{
  "model": "autoregressive pixel model",
  "dataset": "regions of photos with short descriptions (Visual Genome)",
  "train_examples": 101725,
  "image_size": 16,
  "horizontal_flip": false,
  "levels_per_channel": 4,
  "vocab_size": 65,
  "arch": "transformer_decoder",
  "width": 192,
  "layers": 8,
  "norm": "layernorm",
  "norm_position": "pre",
  "activation": "star_relu",
  "mlp_ratio": 4,
  "head_dim": 16,
  "fused_qkv": true,
  "bias": "none",
  "qk_norm": true,
  "layer_scale_init": 0.1,
  "parallel_block": false,
  "inner_norm": false,
  "drop_path": 0.1,
  "positions": "learned",
  "tie_embeddings": false,
  "init": "lecun_normal",
  "residual_init": "scaled_by_depth",
  "optimizer": "soap",
  "beta2": 0.95,
  "lr": 0.0039,
  "beta1": 0.95,
  "shampoo_beta": 0.95,
  "eps": 1e-08,
  "precondition_frequency": 25,
  "max_precond_dim": 1024,
  "one_sided": false,
  "adamw_lr_other_params": 0.0011,
  "grad_clip": 1.0,
  "steps": 19600,
  "batch_size": 128,
  "epochs": 24.7,
  "lr_schedule": "cosine",
  "final_lr_fraction": 0.01,
  "warmup_steps": 580,
  "weight_decay": 0.2,
  "adamw_weight_decay_other_params": 0.01
}
Rows from block 2, named by matrix and row number. Rows with one number belong to one attention dimension. Each number is 500 + 50 x the weight over its row's rms, rounded and kept within 0 to 999. All counts start at 0. Numbers have three digits each. After the name is the row's rms in percent of the matrix's.
# q: attention query, key and value (stacked) (model.blocks.2.attn.qkv.weight, 576x192, the q third), inputs 0-95
# k: attention query, key and value (stacked) (model.blocks.2.attn.qkv.weight, 576x192, the k third), inputs 0-95
q.75 102:568418582515392553492624548535536477503543549509531560599487496553565552562525480522605502523432490623427418456540458410453480596554599536578591552512500513485473478568543496561546571513495443576486530600439486544466553515510492475451615411448478509479536496501511570553465577496467432541
k.75 091:496523469531514506565512509506524431467596491429512495484466462493490489384471589553454478479421487501475437595483522535409512509476432451483606500458548540447526469495506523567511507495547530460475502548441469492503516557542466533415534444570415478479437497487574515539540525429457572564
q.76 097:475505486477409503518529507440506565432532537458477526454529565529468499487531523442456449473444417494458559397486411545497466470483476476450451405518491523488501497529496485536448527485479574459504398499587459427506511495458474447510599422478425497458452448542536487437470451380445484463
k.76 102:518549515404568532535463557511483415530490466573467496469476490472438576534502500412483479518471501453532565472409500451450499433581488555511492405585470501452481524501506513601452481404520462406481543590520558433497531449437512568557474487452537396495442574428473424482559502497454557532
q.77 092:476534506486589484426543558573463474457570449538513500511521486549492551535455490496474433548452460560518559540607560453431473522471533507528426444471508442585475539536516498507476477520435435552633455477509519477459508599529476517521534504618583565422433609532566535593505519466517580486
k.77 095:420538475482549554442461593437561525449497443530497567511522472500445512431514594422501499516403427438615517508571366585555511512484523515409575501556507524476464451553455515493432475523487504568524535487387455560501394386489474402516501505417478517515375487483483480481435521496459500534
q.78 102:522629527559487512577416494507514499516589487553460479509496489454551522564572491492567527477535504524475495413504435549574498380565545516517515538560546516520486424560515547495506532487541493432544550566531432478569608568522496475493561513412444471611453525556469560490500504529517548404
k.78 097:532464513446580518532467513568554525510401476562496467422577510542424571531519411619492535502462521489506465526589512585532518470454514496482517502583499513441442451521560512428572610403475548478453588504530452527454422533603469517559460493507440459600565489505560483514519442550488507527
q.79 102:470514532492503424485505570482549505462507420553462484447550499522508462527558419522457436436509426478484436442561528508416403542427508525409494436461482538572468466413484474488440489451416475434486528471470461512553447587525522547526445459474456391546540559485418447496474470491537505474
k.79 099:452562545539535471512529554411466405478464538549489542437566567433583518511546581511440551611477501559591497446592565526553500566510553478508503489439522544505471586517470521481437467490548450578503431482423470513508472504490518405570493483461537506526516543538572455505466587535545506513
q.80 103:442479381479417552546509426514514463478493461483471480546427493471553471470464449508551527525501533480483553450432605560467427557443505502572582560500444474488423474570549488458484532510547558431463407593391435441526520493485479516452506510492405439514468498372397548410535474478470484461
k.80 097:524509393533508463602501629497547532560531487525479497466565508489579533544509466476490501504496576468516439542487522433432421528533524557508518481479474507490509510502453522517518413631516439590433508477602464467545490566555451511579462385533470557589493507591488503537533520586506447593
q.81 097:473449546537505524485535505529569609497444496466500504597515541467480491506477593461383502573563457496388458547537507465495522519474524460515540443584571542410499508521550511468563507556507486470473470481577520458563448506502538611530563485468548548510467473469473518439525509445499476473
k.81 106:469497519531449444446486513468523554480529511518510593417483491510471529503463558397499540471573518378465468394493524380553500563419535580476521517492421510497509555478498440517418563563461440513481523521475478533492406437540570426573451443538506500471503483536530401424564562524460516514
q.82 107:509466492504563528527513507490417567495498497403565523531528485537520451463520478513604510542462484526501438545484512559478516545570562522508558532490503522557471589455495541491611486485596534577517544592563511466478535560551489531522513473442514436607546455573457510489558560530547483569
k.82 090:501528454475519567627548477547468526471554534594470457457532404480490419485555543537485471519480457473428506529554436392469562464507480492494529411506504494570475521422510510427430488468515594431515435426508466486551481440510490503376467484525514465452532549485492520577571477397541428541
q.83 094:545490559601500585491566450497512472497450469510461484535465490414528467407450517563502483433459498484483430493520562567471526475444622522531617476419404458484495528516663497490439432437505533527396452593553485579524425478529463559470422470420555440551574492502479477464487481475551527475
k.83 094:482422552475415491495464492412551466539506485509454561549460511361456450431547579540484517479493454562548498484578547395441557595511639527522470400503435503426470527400445496514506501570501389590571502539542489468605484503527524535447440343479550434546522490443501476529553481490512474513
q.84 097:498478544530438450471525535456486442532463481509467446492448534475500491420428572468475433488564501519380483483409488522438512577559477528460513610488493514502589420588405518517467499467453433406498430417513458434410498481453509514466553460465539497359524415517493456448463466455468507427
k.84 096:597524558427628482423527462510443473488464564553528435477517481512363545541468546510447526580457474628500508542540500461517519541498495461428482474528485472545486534493542566454496513456566494515513468548521533575522486436495578589466453520549583515512443462467466499515491492498457527556
q.85 104:518484447472532521465588506476490482421509591587542554506516499446484586531526527484572473432479448523622478481531508401430600473438484418533542481510485473649571610556473538444539507501443486515521502626475504469433432492527487448546544490540525481462536587520464562421521508530441434525
k.85 099:478515485478506412514597371510559525480584579475427466511377459517489503420553503425544539514550529445511557507510574571484486532563583520494522455508473478533552526516531478486488496613533461541476534383510420527498463533517497452542516496510547534478512520466419424418486421489479561492
q.86 095:505584535498542489508507581600438559490490516492513494534438444509442505488508462513578528515446488497565431513524509536637610507492524432496515468495554422550491371608441509482509513469495517420461433512493512502473401473586452495558496488542522575510531516473518358479530498570506569489
k.86 101:476559562444426416497452494505471550553430385426546413528509494528560547500444412438591571399468513494500546538546463543434501454435472563514455493548456445463467441492540544522352518495478510480519455516483440436523464554470499445393551470493460449475450600479527612490481580414433535501
q.87 101:467439430422464526504485372366378528365570465513437514455540423546510492504516462472511467457454430517455471403552487437470510447518436513431362495445521459453494548520437502487552481407496525510498477513477488482479457543533436561489463477498536561426472438498506525431466501507476529501
k.87 095:518562504448493554437571480492532432465526548525606560458495532463481466543513461489487561517459487549511475428464489513544504553464596517494600598478429595496504431503606577583416558438465552449566429495485542541470459552535538475447549527515532489542507425491562383378437482549485417434
q.88 105:444516474568488464586523569423542409520469501506429500595550584505544545559438468483437554476481510540495566559504545452517489532529464592474419565585457525557548452497479497484447539525586536562514510497528562577581496498619574464504445485505488514514544544499598447414489501557573578463
k.88 093:425506466412507521494463630468464470497495543549557448538482501511455510473548512532433524497495439447488453417428481532477496521554429463508422549484547385497531507476528500428587482512486380639596488479547536546471489533536495517423467485395441508475495507501403466454463523550488472494
q.89 100:552490535448488484424471516549456532517493555368462586484474505445548516455489498478461548460563560363519463526452548494487522520536432507527481441430546549500497565447514512501439498508531548509494486424507448547511453446437480471517448540501413438466505515491593399473461402529450482468
k.89 107:479480470664557459565621456547517471471558553430465469519487536486465573556437490444455439431509503409486520554454634495509484574552478486524451521513525481449490504493513492463448501525502507543496433559490470527562527370504525481475546583581469476439607598435475527472500503456555450408
q.90 099:445497565529502539526504555530542390531514545483464534524463443410476491451611549602489462579472512440527539498517496509459439487539497452588398512474539476415554494553482474506513515599474503563553603444499536465526495550497589521413529600483532438585487524519503504431420520444561560485
k.90 103:465403558414473446442466480435516441478466486511521511574533521538520521487494464538578452506403579448500482543538409560519468414478460475516480503551509549554389494495436543470365497437449557492499507570497473569436409447510499426479483486497499514547524458463493616483441565531493547551
q.91 103:457465538587530542592500502522496488558574614526516482498492504600427539519580511555476577517565519479478501443540564571470534446522635475583468450436599539493509444533568518501503485542501565408493510541500499482525535433603420605498556482541534429591514461442464520454455529466460511484
k.91 097:509403494548509448533484592454549430525512422518420559531440517487475427463421505457497555413468550504481586522434556546526449467472511527454490488494516482436550507534476466484579522475528501483448414530512554458527612458481447428592452493550572518676507462508575546543516487497522652534
q.92 093:562558581508519483425427534486470513489508445601575530424423547492498419570515498565484450492378452552522565508558507433634478472471489459492444492517403500479487436509497513542559475518483473497537472486408440477507486549492440529455526444491509605426483540613532491559502426544544501571
k.92 103:508526498541450489503516497470440490386593483520356420492496535462485547423490470471459474553568536433476539427494478566557558551533518427477509505542490557540567507481440519501460445494499449454531565522514592505445379525542440508403420442557511494493426477480476565552466367407490512469
q.93 109:426539455446529451447542485420517562441388452441454444450504551487475511483532505472522525492482484369466541401462498451532418389529443457455465456488518515510430409445480419508506497500508484426448413419482443468555462523502524594474491527475489517518577496472483526508462537533421567419
k.93 089:526489572411499451496512483449579487504464551457492449462389581520517562487529410528635540492458462534502481463431466541407504512506498490539528532520564462501609422455471570504560439347545564584514489469546486575431401528445476457553552456459505475487504522497547490521416528516501509480
q.94 098:600565483421575543428482461507580511498518477503539458501569523564595521446545470457493513392472444470457450623598494525540492547430484529483558562479533485463529554456625568451435564543467479508477579467594417549547470523505580480508536569516482517497472526532492542493530584500559457508
k.94 103:492506472445456503516510443553415467550496441469480607508491451529596411536492538568476496565559556571437500515447429523546496642501512479550523484467555456519575463588431432511544529520514466538525582514512389500593460455511444594410516508458557508535461561510546475532481633510451546469
q.95 103:588431485490513362504454498463506548475522519509517514510488440550481609543522437523517405475453479499482554492491603547524463478464475514515496482433415567499506498450429557515557484390415570440526545412464544460515554585578516395512475556434531462477473455456502602520512509416527462517
k.95 098:461462562498520603488564502536487395545388474555397392557537436584440433513466538527513482446486548433541511310515469549448449444476530475483533507524496466430541503459592532567470444540570413466563516495523511584505479512460476511461429442518514474585479487523492487461550470464540512498
q.96 100:520503570496625538451494511439424480574539498532473511561502444455537537533506467509476588549520473595477493514543503540497415532411543571542549512430516455404499562465603495478395581487550502467488458478592488476510401498540483470414562554440478531542481461484548426533484507488593512540
k.96 098:479398461485535529462580557521483500432516499482487479493547504400519524541505463479568467461509524435466500348513464460534538480513410352528432475516460517493462521524494486450549508379404548446484481446521484479455435486492436550593500455390514480443518436428508466456599443472477510509
q.97 110:523543475470445560500544478523473543441493617508556518489498497459475535492454463444550489441484549504469512536495528495477555539458535435503482471492460516484521538387515547446515497524507483535330527614560478541345585482522487528459496455508514526506483463580426458518479487584594530512
k.97 110:540501545514517570585518512394592488498537469446503475454478447624473410515453577469392488480557474501498498535512519477498584468458555476499488520494501529458463518565524535537536478536545488414478498512476525522623450417513504547516441474573532510446468510547512511509553477530554469499
q.98 099:473433535488554542460362537478515443497477556566515473461492510592491503468435489619585546486479562511489453373530493562476433519542588483534515507479497466633541530423471478529477553505511517439540482466495465470378440424448515453523510488562470534447513435540563603643504513477469521605
k.98 101:476483596524558503611478466519454575547499531475460497611457597476382425443558479569551440434420553528509509536442460473462520515494566515533495394579534473571519404488472497537521449570481444520544441460572451476474483463522491577503521569496447531493450530440516566636527563478520475468
q.99 098:442481502366448442478601550579489459493569482485495574498459415489473487485586471528475503606528453463527511540601564525487464429554420478529454509540431545444492480647530490497516474484536505457509543503503536524493539488459494494464432480565423439554481504500595514441492502526520451468
k.99 096:436503508484459432492546544542550452572567460464528593590499485502395454656488505473477615532479515539548541541527489609493500479429454539522487501515606478462556522554431508579420525538544436609442497550519450549449524437523458409349542536442455469411581476514481474490500523509459527481
q.100 107:540531431386490452477519535529497547639427488543515562531458514509463494561490389485499517474425429487396534520540430521567496518475552467537473471487546530474505488482472534468508519495415515462533445619439484532506504424499502576492535474513590463352521523526540486507523526480672492476
k.100 104:563565471445497504508417456488464573560486496516504499524471575492532456491475469559531445536446463482468398523535499415526522598505531428500469422549510530478502462345477478401441474398457454447604445453488454520491526373555467454395524520531447487565451435434465542472532510564506541541
q.101 111:570524512587478463589488388525567342411444460462604505542471543461417412476473473532449535464494478535520491479546520456495450565491531497408500458517522502431487429486578457453480486499533487559473428495504463597510515525453475505572435533490451513462473441463496439420512469526583457538
k.101 100:492525527558508439535336470488500466497420439437495508443507465505525485552397436423481423451391493472580457527500534448453554505512478532535481446529480494482500566531490493475456461516511496519524507481510561515474560495467517561451463472549504444514505489581527409581494433553503646545
q.102 097:480425438492498447530568551564517490557511534489470500482434482512576531423462536484557552494488532468463419521493520531441514534422477628519589552504464570517528510531471474506542495465454414501438466447442611490470502484575539447505533511481504466529493459519490384491529545552457462444
k.102 096:498480532480372529528466490521548494483553601465498567465543464487482479489494511493475443423465506514556583465445472504576509497489494563523479407563449485434570619505443484573523482507467453463571535480497463469558444565555437417541550434525479515453504479415472606396518557439484500520
q.103 099:435486490451499517520543530520354449404413527453528452496443529573500546519531456591518517493395496455464484472449500517472433498536491412521472530499532469523489486445587484473540484443383524457439509411490458488405460438444497563524512500498515555528532378464472620493524450508447438572
k.103 092:481571574553586472481450451449506560549492554458514474528564577502531570615549545531580520508465488562479494543538532500458481501534452526502552484509460545534550506486500482520527494563574572479476517450460530556606476512535464518514569576533542539545532526472489411477423438499434569521
q.104 109:468435433477478513504503484517474593520430518501402541538454531391448484498543481500489556490502479498495478378391533533489499531605538481493392546578516528496484497424553506481487434482437467549552567431499472466499463504502526445488598515408497510522479584526553559543506441490468572514
k.104 096:490566540574504525551556527508518472565467493621553395502517380487516428455483512527507592474629506514524520450467498478511529470520512476537520434584510464495473465524519508537525476527579441449448592541561517459490493569455448453456459460459577446407541601529541551583472529486518458586