Weights of a small autoregressive pixel model.
Model: 16-pixel images, arch transformer_decoder, width 192, layers 8, norm layernorm, activation star_relu.
Training: soap at rate 0.0039, 19600 steps, batches of 128.
Data: 101725 training examples, 24.7 epochs.
Rows from block 4, named by matrix and row number. Rows with one number belong to one neuron. Each number is 128 + 32 x the weight over its row's rms, rounded and kept within 0 to 255. All counts start at 0. After the name is the row's rms in percent of the matrix's.
# fc1: MLP up (model.blocks.4.mlp.fc1.weight, 768x192), inputs 0-63
# fc2: MLP down (model.blocks.4.mlp.fc2.weight, 192x768, transposed), outputs 0-63
fc1.238 105 [171 114 112 147 100 143 118 104  97 125 173  66 114  70 160 116 152 102 153 100 146 169  69 119  92 134 128  70 121 158 159 134 129 130 106 157 179 117 118 161  95 104 124 127  88 147 143 113 124 132 106 139 141 120 147 100 102  74 183  94 157 184 151 129]
fc2.238 108 [ 89 158 144  73 183 121 188  98 163 125 143 174 143 193 118 132 188 150  83 162 117 103  33 167 120 163 147 145 141 128 173 132 107 108  91 149 120 108 108 130 127 193 126  79 139 134 167 102 101  74 155 136 163 180 108 150 150  86 107 120 150 193 104  60]
fc1.239 102 [126 122 134  96  88  76  38 111 135 137 153  94 121 107 115 134 125 133 162 161 164 129 140 149 129  80 142 134  96 161 106 113 185 150 149 124 132 108  59 116 101 188 159 141 136 139 129 163 144 127 146  99 132 135 108 105 168 115 106 107  77 179 123 100]
fc2.239 096 [143 108 131 165 102 155 190 130 145  89 172 132 149 151 126 154 102 193  92 145 125 105 197 167  90 189 142 157 127  80 144  78 123 100 100 166 110 108 141 122 146 138 108  85  88 140 135  45  87 119  45 193 101  84 151 112 146 117  79  94 106  96 118 143]
fc1.240 099 [170 145 113 142  96 161 211 165 180 126  94 112 152 107 132  97 159 105 111 143 133 113 131 133 125  85 171 129 116 132 119 172 132 153 151 176 115 134 122 160  88 106 126 130 207 100 167  96 163 143 142 167  97 102 117 117  97 109  51  80 149 189 140  70]
fc2.240 098 [ 84 163  69 137 171 157 112 116 122 100 155 163 111  84 126 114 146  84 125 169  93 105 115 192 175 116 145 124 127 140 116 161 108  78 120  99 145 138 117 163  88 125 155 133  91 156 112 112 109 104 122 161 106 130 112 199 132  92 162 125 154  99 159 143]
fc1.241 103 [162 129 157 103  67 149  96  89 188  95  51  97 143 112  42 138 124 157 155 138 165 136 149 124  95 186 144 152 148 114 140 175 128 174  96 136  92 153 100 113 123  96 114  97 105 133 147  64 141  72 137 114 114 141 157 117 150 145  85 191 119 175 112 133]
fc2.241 101 [100 129 150  77 159 154 152 200 126  85 153 113  98 105  91 135  93 136 116 153 147 142 119 137 134 155 119  64 152  89 127 137 112 116 179 113 144  69  74 143 149 100 145 120 128 128 107 147 122 112 187 121 111 200 206  87 110 125 146 127  56 127 142 149]
fc1.242 101 [144 140 117 120 137 147 114 135 165 148 156 132 201 105 132 129 181 132 102  76 158 144 158 163 161 115  64 158 120 111  81 170 153 109 130  79 159 109 110 128 107 172 143 177 112 156 113 160 188 156  77 134 161 139 133 123 110 131 137 154 107 137 149 112]
fc2.242 095 [174 137 159 108 116  61 186 150 165 109 125 141 177 144 119 110  92 148 164 153 116  89 122  75 160  91 131  58 225 128 169 162  92 107 173 168 164 128  85 167 158 146 104  95 140 115 113 119 185  74  78 156 152  73 158 157 129 123 126 129 120 124  86  45]
fc1.243 100 [105  76 167  31  80 153 101 133 143 141 134 132  97  98 127 130 201  90 150 106 175  90 105 130 152 124 121  94 178 118 122 146 132 102 121  68 146 105 140 158 177 172  87 207 127 134 152 105 182 135  60 127 102 129  56 151 128 113 178 138 143 109 167 139]
fc2.243 098 [147 111 127 161  88 121 133  70 172 103 140 132 143 143 156 131 163 123 109 132  91 146 143  86  69  81 151  96  95 149 119 101 103 140 131 160 122  81 170 136 110 175 130 193  75 145 116 158 106 125 114  65 154 141 181 136 124  87 168 149 139  69 153 120]
fc1.244 098 [110 111 134 158  95 124 112 141 135 184 127 156 159 115 184 143 166  80 171 199  93 169  97 104  92 126 152 124 108 130 164 102 149 151 185  66  79 177 130  93 101 118 180  93 112 122 113 116 140 111 153 140 107 109 173 134 173 130 141 164 183 134 136 157]
fc2.244 101 [ 70 137 154 142 145 128 137 101  99  95 194  72 121 104  66 127 150  76  48 124 176 127 171 165 150 134 123 168 166 130  85 131  54 135 108 177 124 134 111 183 141 131 157 163 136 142 126 117 143  75 128 166 168  85 118 104  98 114 124  96 101 133 158 114]
fc1.245 107 [129 177 167 161 145 110 113 115 114 146 123 130 152  98 173  81 133  84 176 229  46 123 124  99 167 160 146  73 114 193 103 141 182  83 146 139 119 111 134 120 114  76  62 163 147  88 120 160 136 158 164 128 187 118 110 109 140 132 175 158 106 192 106 112]
fc2.245 099 [157  79 177 118 110 105 123  65 142 130 170 120 109  92  97 112 136 133 150  47 147 143 168 103  87 117 144 140  83 116 197 158 130 169 154 155 146 119 139 133 133 145 162 101 125 139 137 166 157  96 102 148  64 139 136 157 129 128  62 167  94 102 118 117]
fc1.246 097 [125 134 113 174  48  67  89 146 132 115  83  85 159 133  71 130 106 105 109  78 135 110  68 178 146 134 126 103 114 110  67 125  93 129 127 144 167 198 140 128 155 139 175 181 166 130 109 150 126 122 165  69 188 118 128  79 119  94 134 127 152 114  71 103]
fc2.246 103 [100 121 132 142 110 173  74 128 119 163  80 128 137  95 139 106 152 120  98 149  77 159  49 116 151 129 160 158 128 164 127  99 100 117  41 186  68 147 155 105 147 145 138 136 126 121  86 167 127 164 157 105 169 122 154 183 112  92 114 106  96 116 130 195]
fc1.247 106 [129 118  97 137  92 138 129  88 152 163  78  99  81 108 123 101 144 109 161 129 141 136 180  80 197 192 134  89 186 102 172 112 113 144 158 132  86 131 180 127  42 119  92 145  79 111  95 102  65 160 126 146 163 128 150 120 110 141 149 163 104 114 118 108]
fc2.247 109 [124 170 135 106 134 190 141 116  92 123  65 148 149 146  94 112  97 109  64 183 114 122 110 199 141 130 145 124 227 128  83 117 139 114 137 129 161  94 153 147 178 130 104  81 148 101 109  86 141  67 109 100 115 110 123 137 164 167 136  93 123 168 126 113]
fc1.248 104 [ 97  97 164 162  99 123 121 123 111 128 145 101 138 203 115 120 109  93 148 164 141 102 173 161 132 151 127 125 148 164 102 100 105  82  99 173 108  72 104 122 133 208  88 104 127 152 178 122 129 117 123  61 133 139  89  94  38 143  59  99  91 118 154 146]
fc2.248 096 [108 111  92  45 128  90  86 129  90 122  73 189 104  82  95  98 157 135 159  99 135  95  91 100 171 120 102 137 146 153 137 145 134 169 147  98 127 182 103 146 121 105 153 123 167 152  87 143 150 100 136  78  89 198 122 141 144 151 120 148 165  79 123 181]
fc1.249 096 [172 139 131 136 111 130  79  81 195 159 171 133 153 189 123 151 106 133 133  83  58 120 170 185 143 116 148 136 154 141 158 169  93  97 126 128 111 109 175 102 123 113  94 152 123 166 122 142 102 118 132 154  90 142 216 122  82 170 120 117 149 120 154 128]
fc2.249 099 [158 177 171 123 148 107  98 126 162 109 168 116 141 105 124  54 115 163 108 121  62  93  37 126 155  95 136 161 136 128 132 116 144 196 140 125 118 151 142 114 104 129 155  76 111 106 158 129 142 172 114 104 153 141  91 157 101 144 108  73 103 151 137 191]
fc1.250 097 [143  93 158 109 118 189 167 110 179 174 119 105 134 212  93 170 132 145 205 123 168 146  91 158 178 113 132 169 145 197 122 134 106  95 108 123 145 121 123 144 176 120 166  65 191  94 149 137  90 164 126  93  82 116 140 100 155 131 154 140  42 152 130 120]
fc2.250 111 [110 116  75 141 100 113 137  91 120  83 141 142 135 185 135  91 159 106 158 154 165  86 142 111 144 136 127 144 119 131  99 151 158 114 159 168 105 132 170  95  53 134  79 115 159 176  68 129 139 178 117 131 105 126  67  90 155  87 158  98 184 127 149  61]
fc1.251 096 [168 205 152 184 133 132 129 103 137 169 121  82 164 115 163 118 124 144 144 126 162 100 126 116 153 154 146 172 144 145 145 110 112 162 147  86 112 112 103 151 158 166 186 116 137 105 109 123 169 140 120 118  98 180 100 101 135 136 113 101 164 153  93  83]
fc2.251 093 [ 98  84 112 146 154 160 181 202 100 134 127 119 159 188  71 167 156  88 150 136 199 204 135 127 162 121 118 152 153 138 156 130 184 122 170 137  95 116 113 100 147 101 144 198 110 112 162  77 107 148 106 131 158 111  61 131 171 159 142 136 120  97 108 120]
fc1.252 107 [156 133 136 144 133 188  50 110  98 135 164  86 102 127 134 143 151 183 160 153 140 155 152 144 115  98  99 152 117 153 102 176 112 153 177  97  80 196 150 142  92 156 126 157 150 106 109 117  99 162 173 159 150  67 177 129 146 122 206 151 157  87 134 140]
fc2.252 100 [117 119 146 135 140  94 134 134 150 130 126 156 120  95 112 114 170 117 137 158 144 135 143 151 102 155 111 135 153 130 141  52 172 105 191 143 113 118 157 159 181 138 160  93 171 176 135 124  87 134 135 106 159  90 171  99 116 100 118 135 112  91  95  76]
fc1.253 104 [182 118 144 140  66 116 147  50 125 104 176  69  86 127 116 156 114 103 125 142  86  79  87 156 123   4 151 131 120 139 119 170  63 139 142 108 102 179  96  84 190 111 129 119 134 115 144 162 153 151 128 158 164 138 184 103  95  89 134 147 149  92 132 117]
fc2.253 101 [154 143 157 168 111 114  88 140 138 145 134  96  80 144 137 107 167 157 122 107 166  92 144 102 112 161 114 123 109 124 128 169 178 133  99 143 141  75 115 110 132  89 101  84 155 169 162 139 121 133 132 119 130 142 113 120 135 107 127 129 143  95 155 135]
fc1.254 106 [141 114  90  68 139  66 107 132 123 146 129  68 143 129 130 126 150 198 150 129 107 152  80 164  78 172 146 117 132 189 115  91 136 172 171 110  28 132 115 170 163 115 105 125 162 138 101 113 168 161  90 155 139  86 159 164 145 123 111 116  72 151 131 153]
fc2.254 106 [148 118 172  82 134 125  70 110 174 106  87 127 174 163 126 107 148 101 149 105 128 152 132 129 138 139 118 138   5  95  99 119 142 107 124  80 196 172 113  90  77 113 139 108  85 191 175 153 125 104 190 130 130 142 137 135 140 156 111 150 172 149 166 121]
fc1.255 096 [128 145 114  64 116  81 116  79 116  83 118  56 159 129 108  96 100 117  90 139 128 103 111 109  99 108  98  81 166 165 115 103 103 139 154 151 171 104 135 160 120 161 143  97 137 187  86  96 130  95 103  44 106 136 111  68 139 139 162  77  95 163  96 101]
fc2.255 098 [106 152  91 113 125 151 126 202 182 119  90 123 164  99 142 147 147  66 145 151 124 115 108 157 155 150 126 169  68 113 153 100 151 144 124 153 119 141 106 181 154 126  69  92 157 104 100 141 124 144 134  64 139 180  43 131 122 188 113 125 127 108 123 108]
fc1.256 103 [133  81 182 115 118 161 106  94 173 149 158 124 126 151  78 123  84 131  70 143 188 171  48  95 107 131 156 170 111  71 183 125  92 156  53 144 137 163 139 175  92 114 117 116 170  96 143  59 112 126 176  87 124 181 157 169 122 123 111 217 166  76 153 156]
fc2.256 097 [167 145 134 106 148 151 116 169  98 121 142 143 138 128 135  86 167 147  82  73 141  99 117 116 125 137  88 104 143 143 134 154  76 171 113 115 176 106 157 115 193 149  89 165 128 142 122  89  92 143 121 191 125 140 161 169 136 118 133 141 110 115 130 124]
fc1.257 092 [ 94 120  96 150 110 105  85 139 129 125 152  99  69  70  77  85  46  92 101  93 121 103 178 118 141  89 160 113  76 174 125  83 125 149 129  64 112 142 163 152 144 134 129 154  98 182 137 132 175 170 126 162 140  94 123 104 109 162 151 141 118  84 147 153]
fc2.257 099 [176 130 152 120 142 138 145 166 136  86 110 116 176 122 121 122 139 158 176 148 123 152  75 168 111 112 129 138  89 111 122 134 148  96 113 109 153 134 162  96 115 110 115 116 109  87 119 178  77  98 145 123 158 125 171 165  49  86  91 102 170 134  75 138]
fc1.258 096 [121 107  55 162 118 130 173 140 120  88 176  94 101 130 116  69 129 144 188 104 166 136 134  92 131 122  64 131 167  64 129  87 120 108 160 114  69 129  84  53 115 140  72 111 101 127 129 121 133  92 124 103 142 122 117 170 105 163 110 167  89 113 119  61]
fc2.258 103 [134 105 111 138 142 154  70 115 140 100  77 107 179 184 120 129 115 101 159 184 140  84  95 162 114  90 115 100  78 131  83 115 149 140 137 154 150  97 108 115 101 148 144 213 178  92 142 147 188  90 139 131 163 148 122  65 189 106 144 120 117 120 146 178]
fc1.259 096 [123  77 115 142 139 143 133 130 166 146  90 159 150 125 149 115 124  99 123 113 132 104 131 138 135  54 118 152 128 101 152 153 148 139 124 149 133  86  99 120 146 141  80 111 108 132  10 174  99  84 182 123 135  99 171 142 144 132 132  97 112  83 133 121]
fc2.259 095 [130 117 148 163 150 166 137 115 162 111  91  79 118 121  97 129  86 196  94  67  66 112 129 154 161 154 162 172 106 139 182 108  96  69 184  96 112 114 194 144  75 142 167 135 139 104 122 118  97 127 120 114  61 145 132 118 105 114 132 149 132 185 111 124]
fc1.260 100 [139  80  83 114 139 167  61 102 165 118 195 129 149 129 153 165 103 131  90 156 160 139 162 140 148 105 125  91 170 136 123 146 117  85 167 171 159 142 113 167 127 133 131 119 137 121 151 121 122  94 103 127  60 161 144 143 187 116 136 104 140 148 148 138]
fc2.260 093 [148 126 131 142 120 103 159 159 114 136 120  50 145 146 180 200 134 172 157  75 153 109 102 104  88  84 114 102 165  81 142 130 117 133 132 134 132 122  70 112 137 105 132 142 120 143 145 112 130  78 160 222 122 148 115 107 174 142 186  91 142 128 116 136]
fc1.261 105 [105 166 198 101  89 113 162 113 114 182 112 120 163 152 132 114 167 110 175  76  94 141 185 106 170 120 108  89 181 136  95 168 149 149  73 132 170 195  91 119  95 138  26  95 120 155 102 185  92  97 152 167 113 108 112 111 134  92 152 138 134 139 140 129]
fc2.261 094 [115  88 132 115 114 126 144 138 117 147  57 161 113 102  92 134 139 212  92 123 113 139 120 103 158 112  72 123  65  78 167 174 142 128  84  92 156  96 111  89 148 168 134 144 126 124  93 172 123 125 136 192  75 124 118 133 132 184  92 158 120 124  93 145]
fc1.262 104 [122 132 116 126 110 137 163 123 170 135 214 154 129  77 190 126 109 132 127 192 187 117 150 173 122 111 160  80 141 172 172 134 121 131 123 130 133 119 156 102 108 152 144 138  92  85 160 109 111 104 145 152 107 119 137 177 125  92 154  95 121 154 118  90]
fc2.262 101 [156 106 136 148 125 124 124  87 116 122 134 132 137 168 164 168 125 102 150  99 146  76 162 133 152 111 108 151 112  73  48  83 152 137 125 112  90  75 112 163 140 117 130 133 147 107 118 118 135 115 112  91  62 126 154  76 160 148 136  95  65 178 136 139]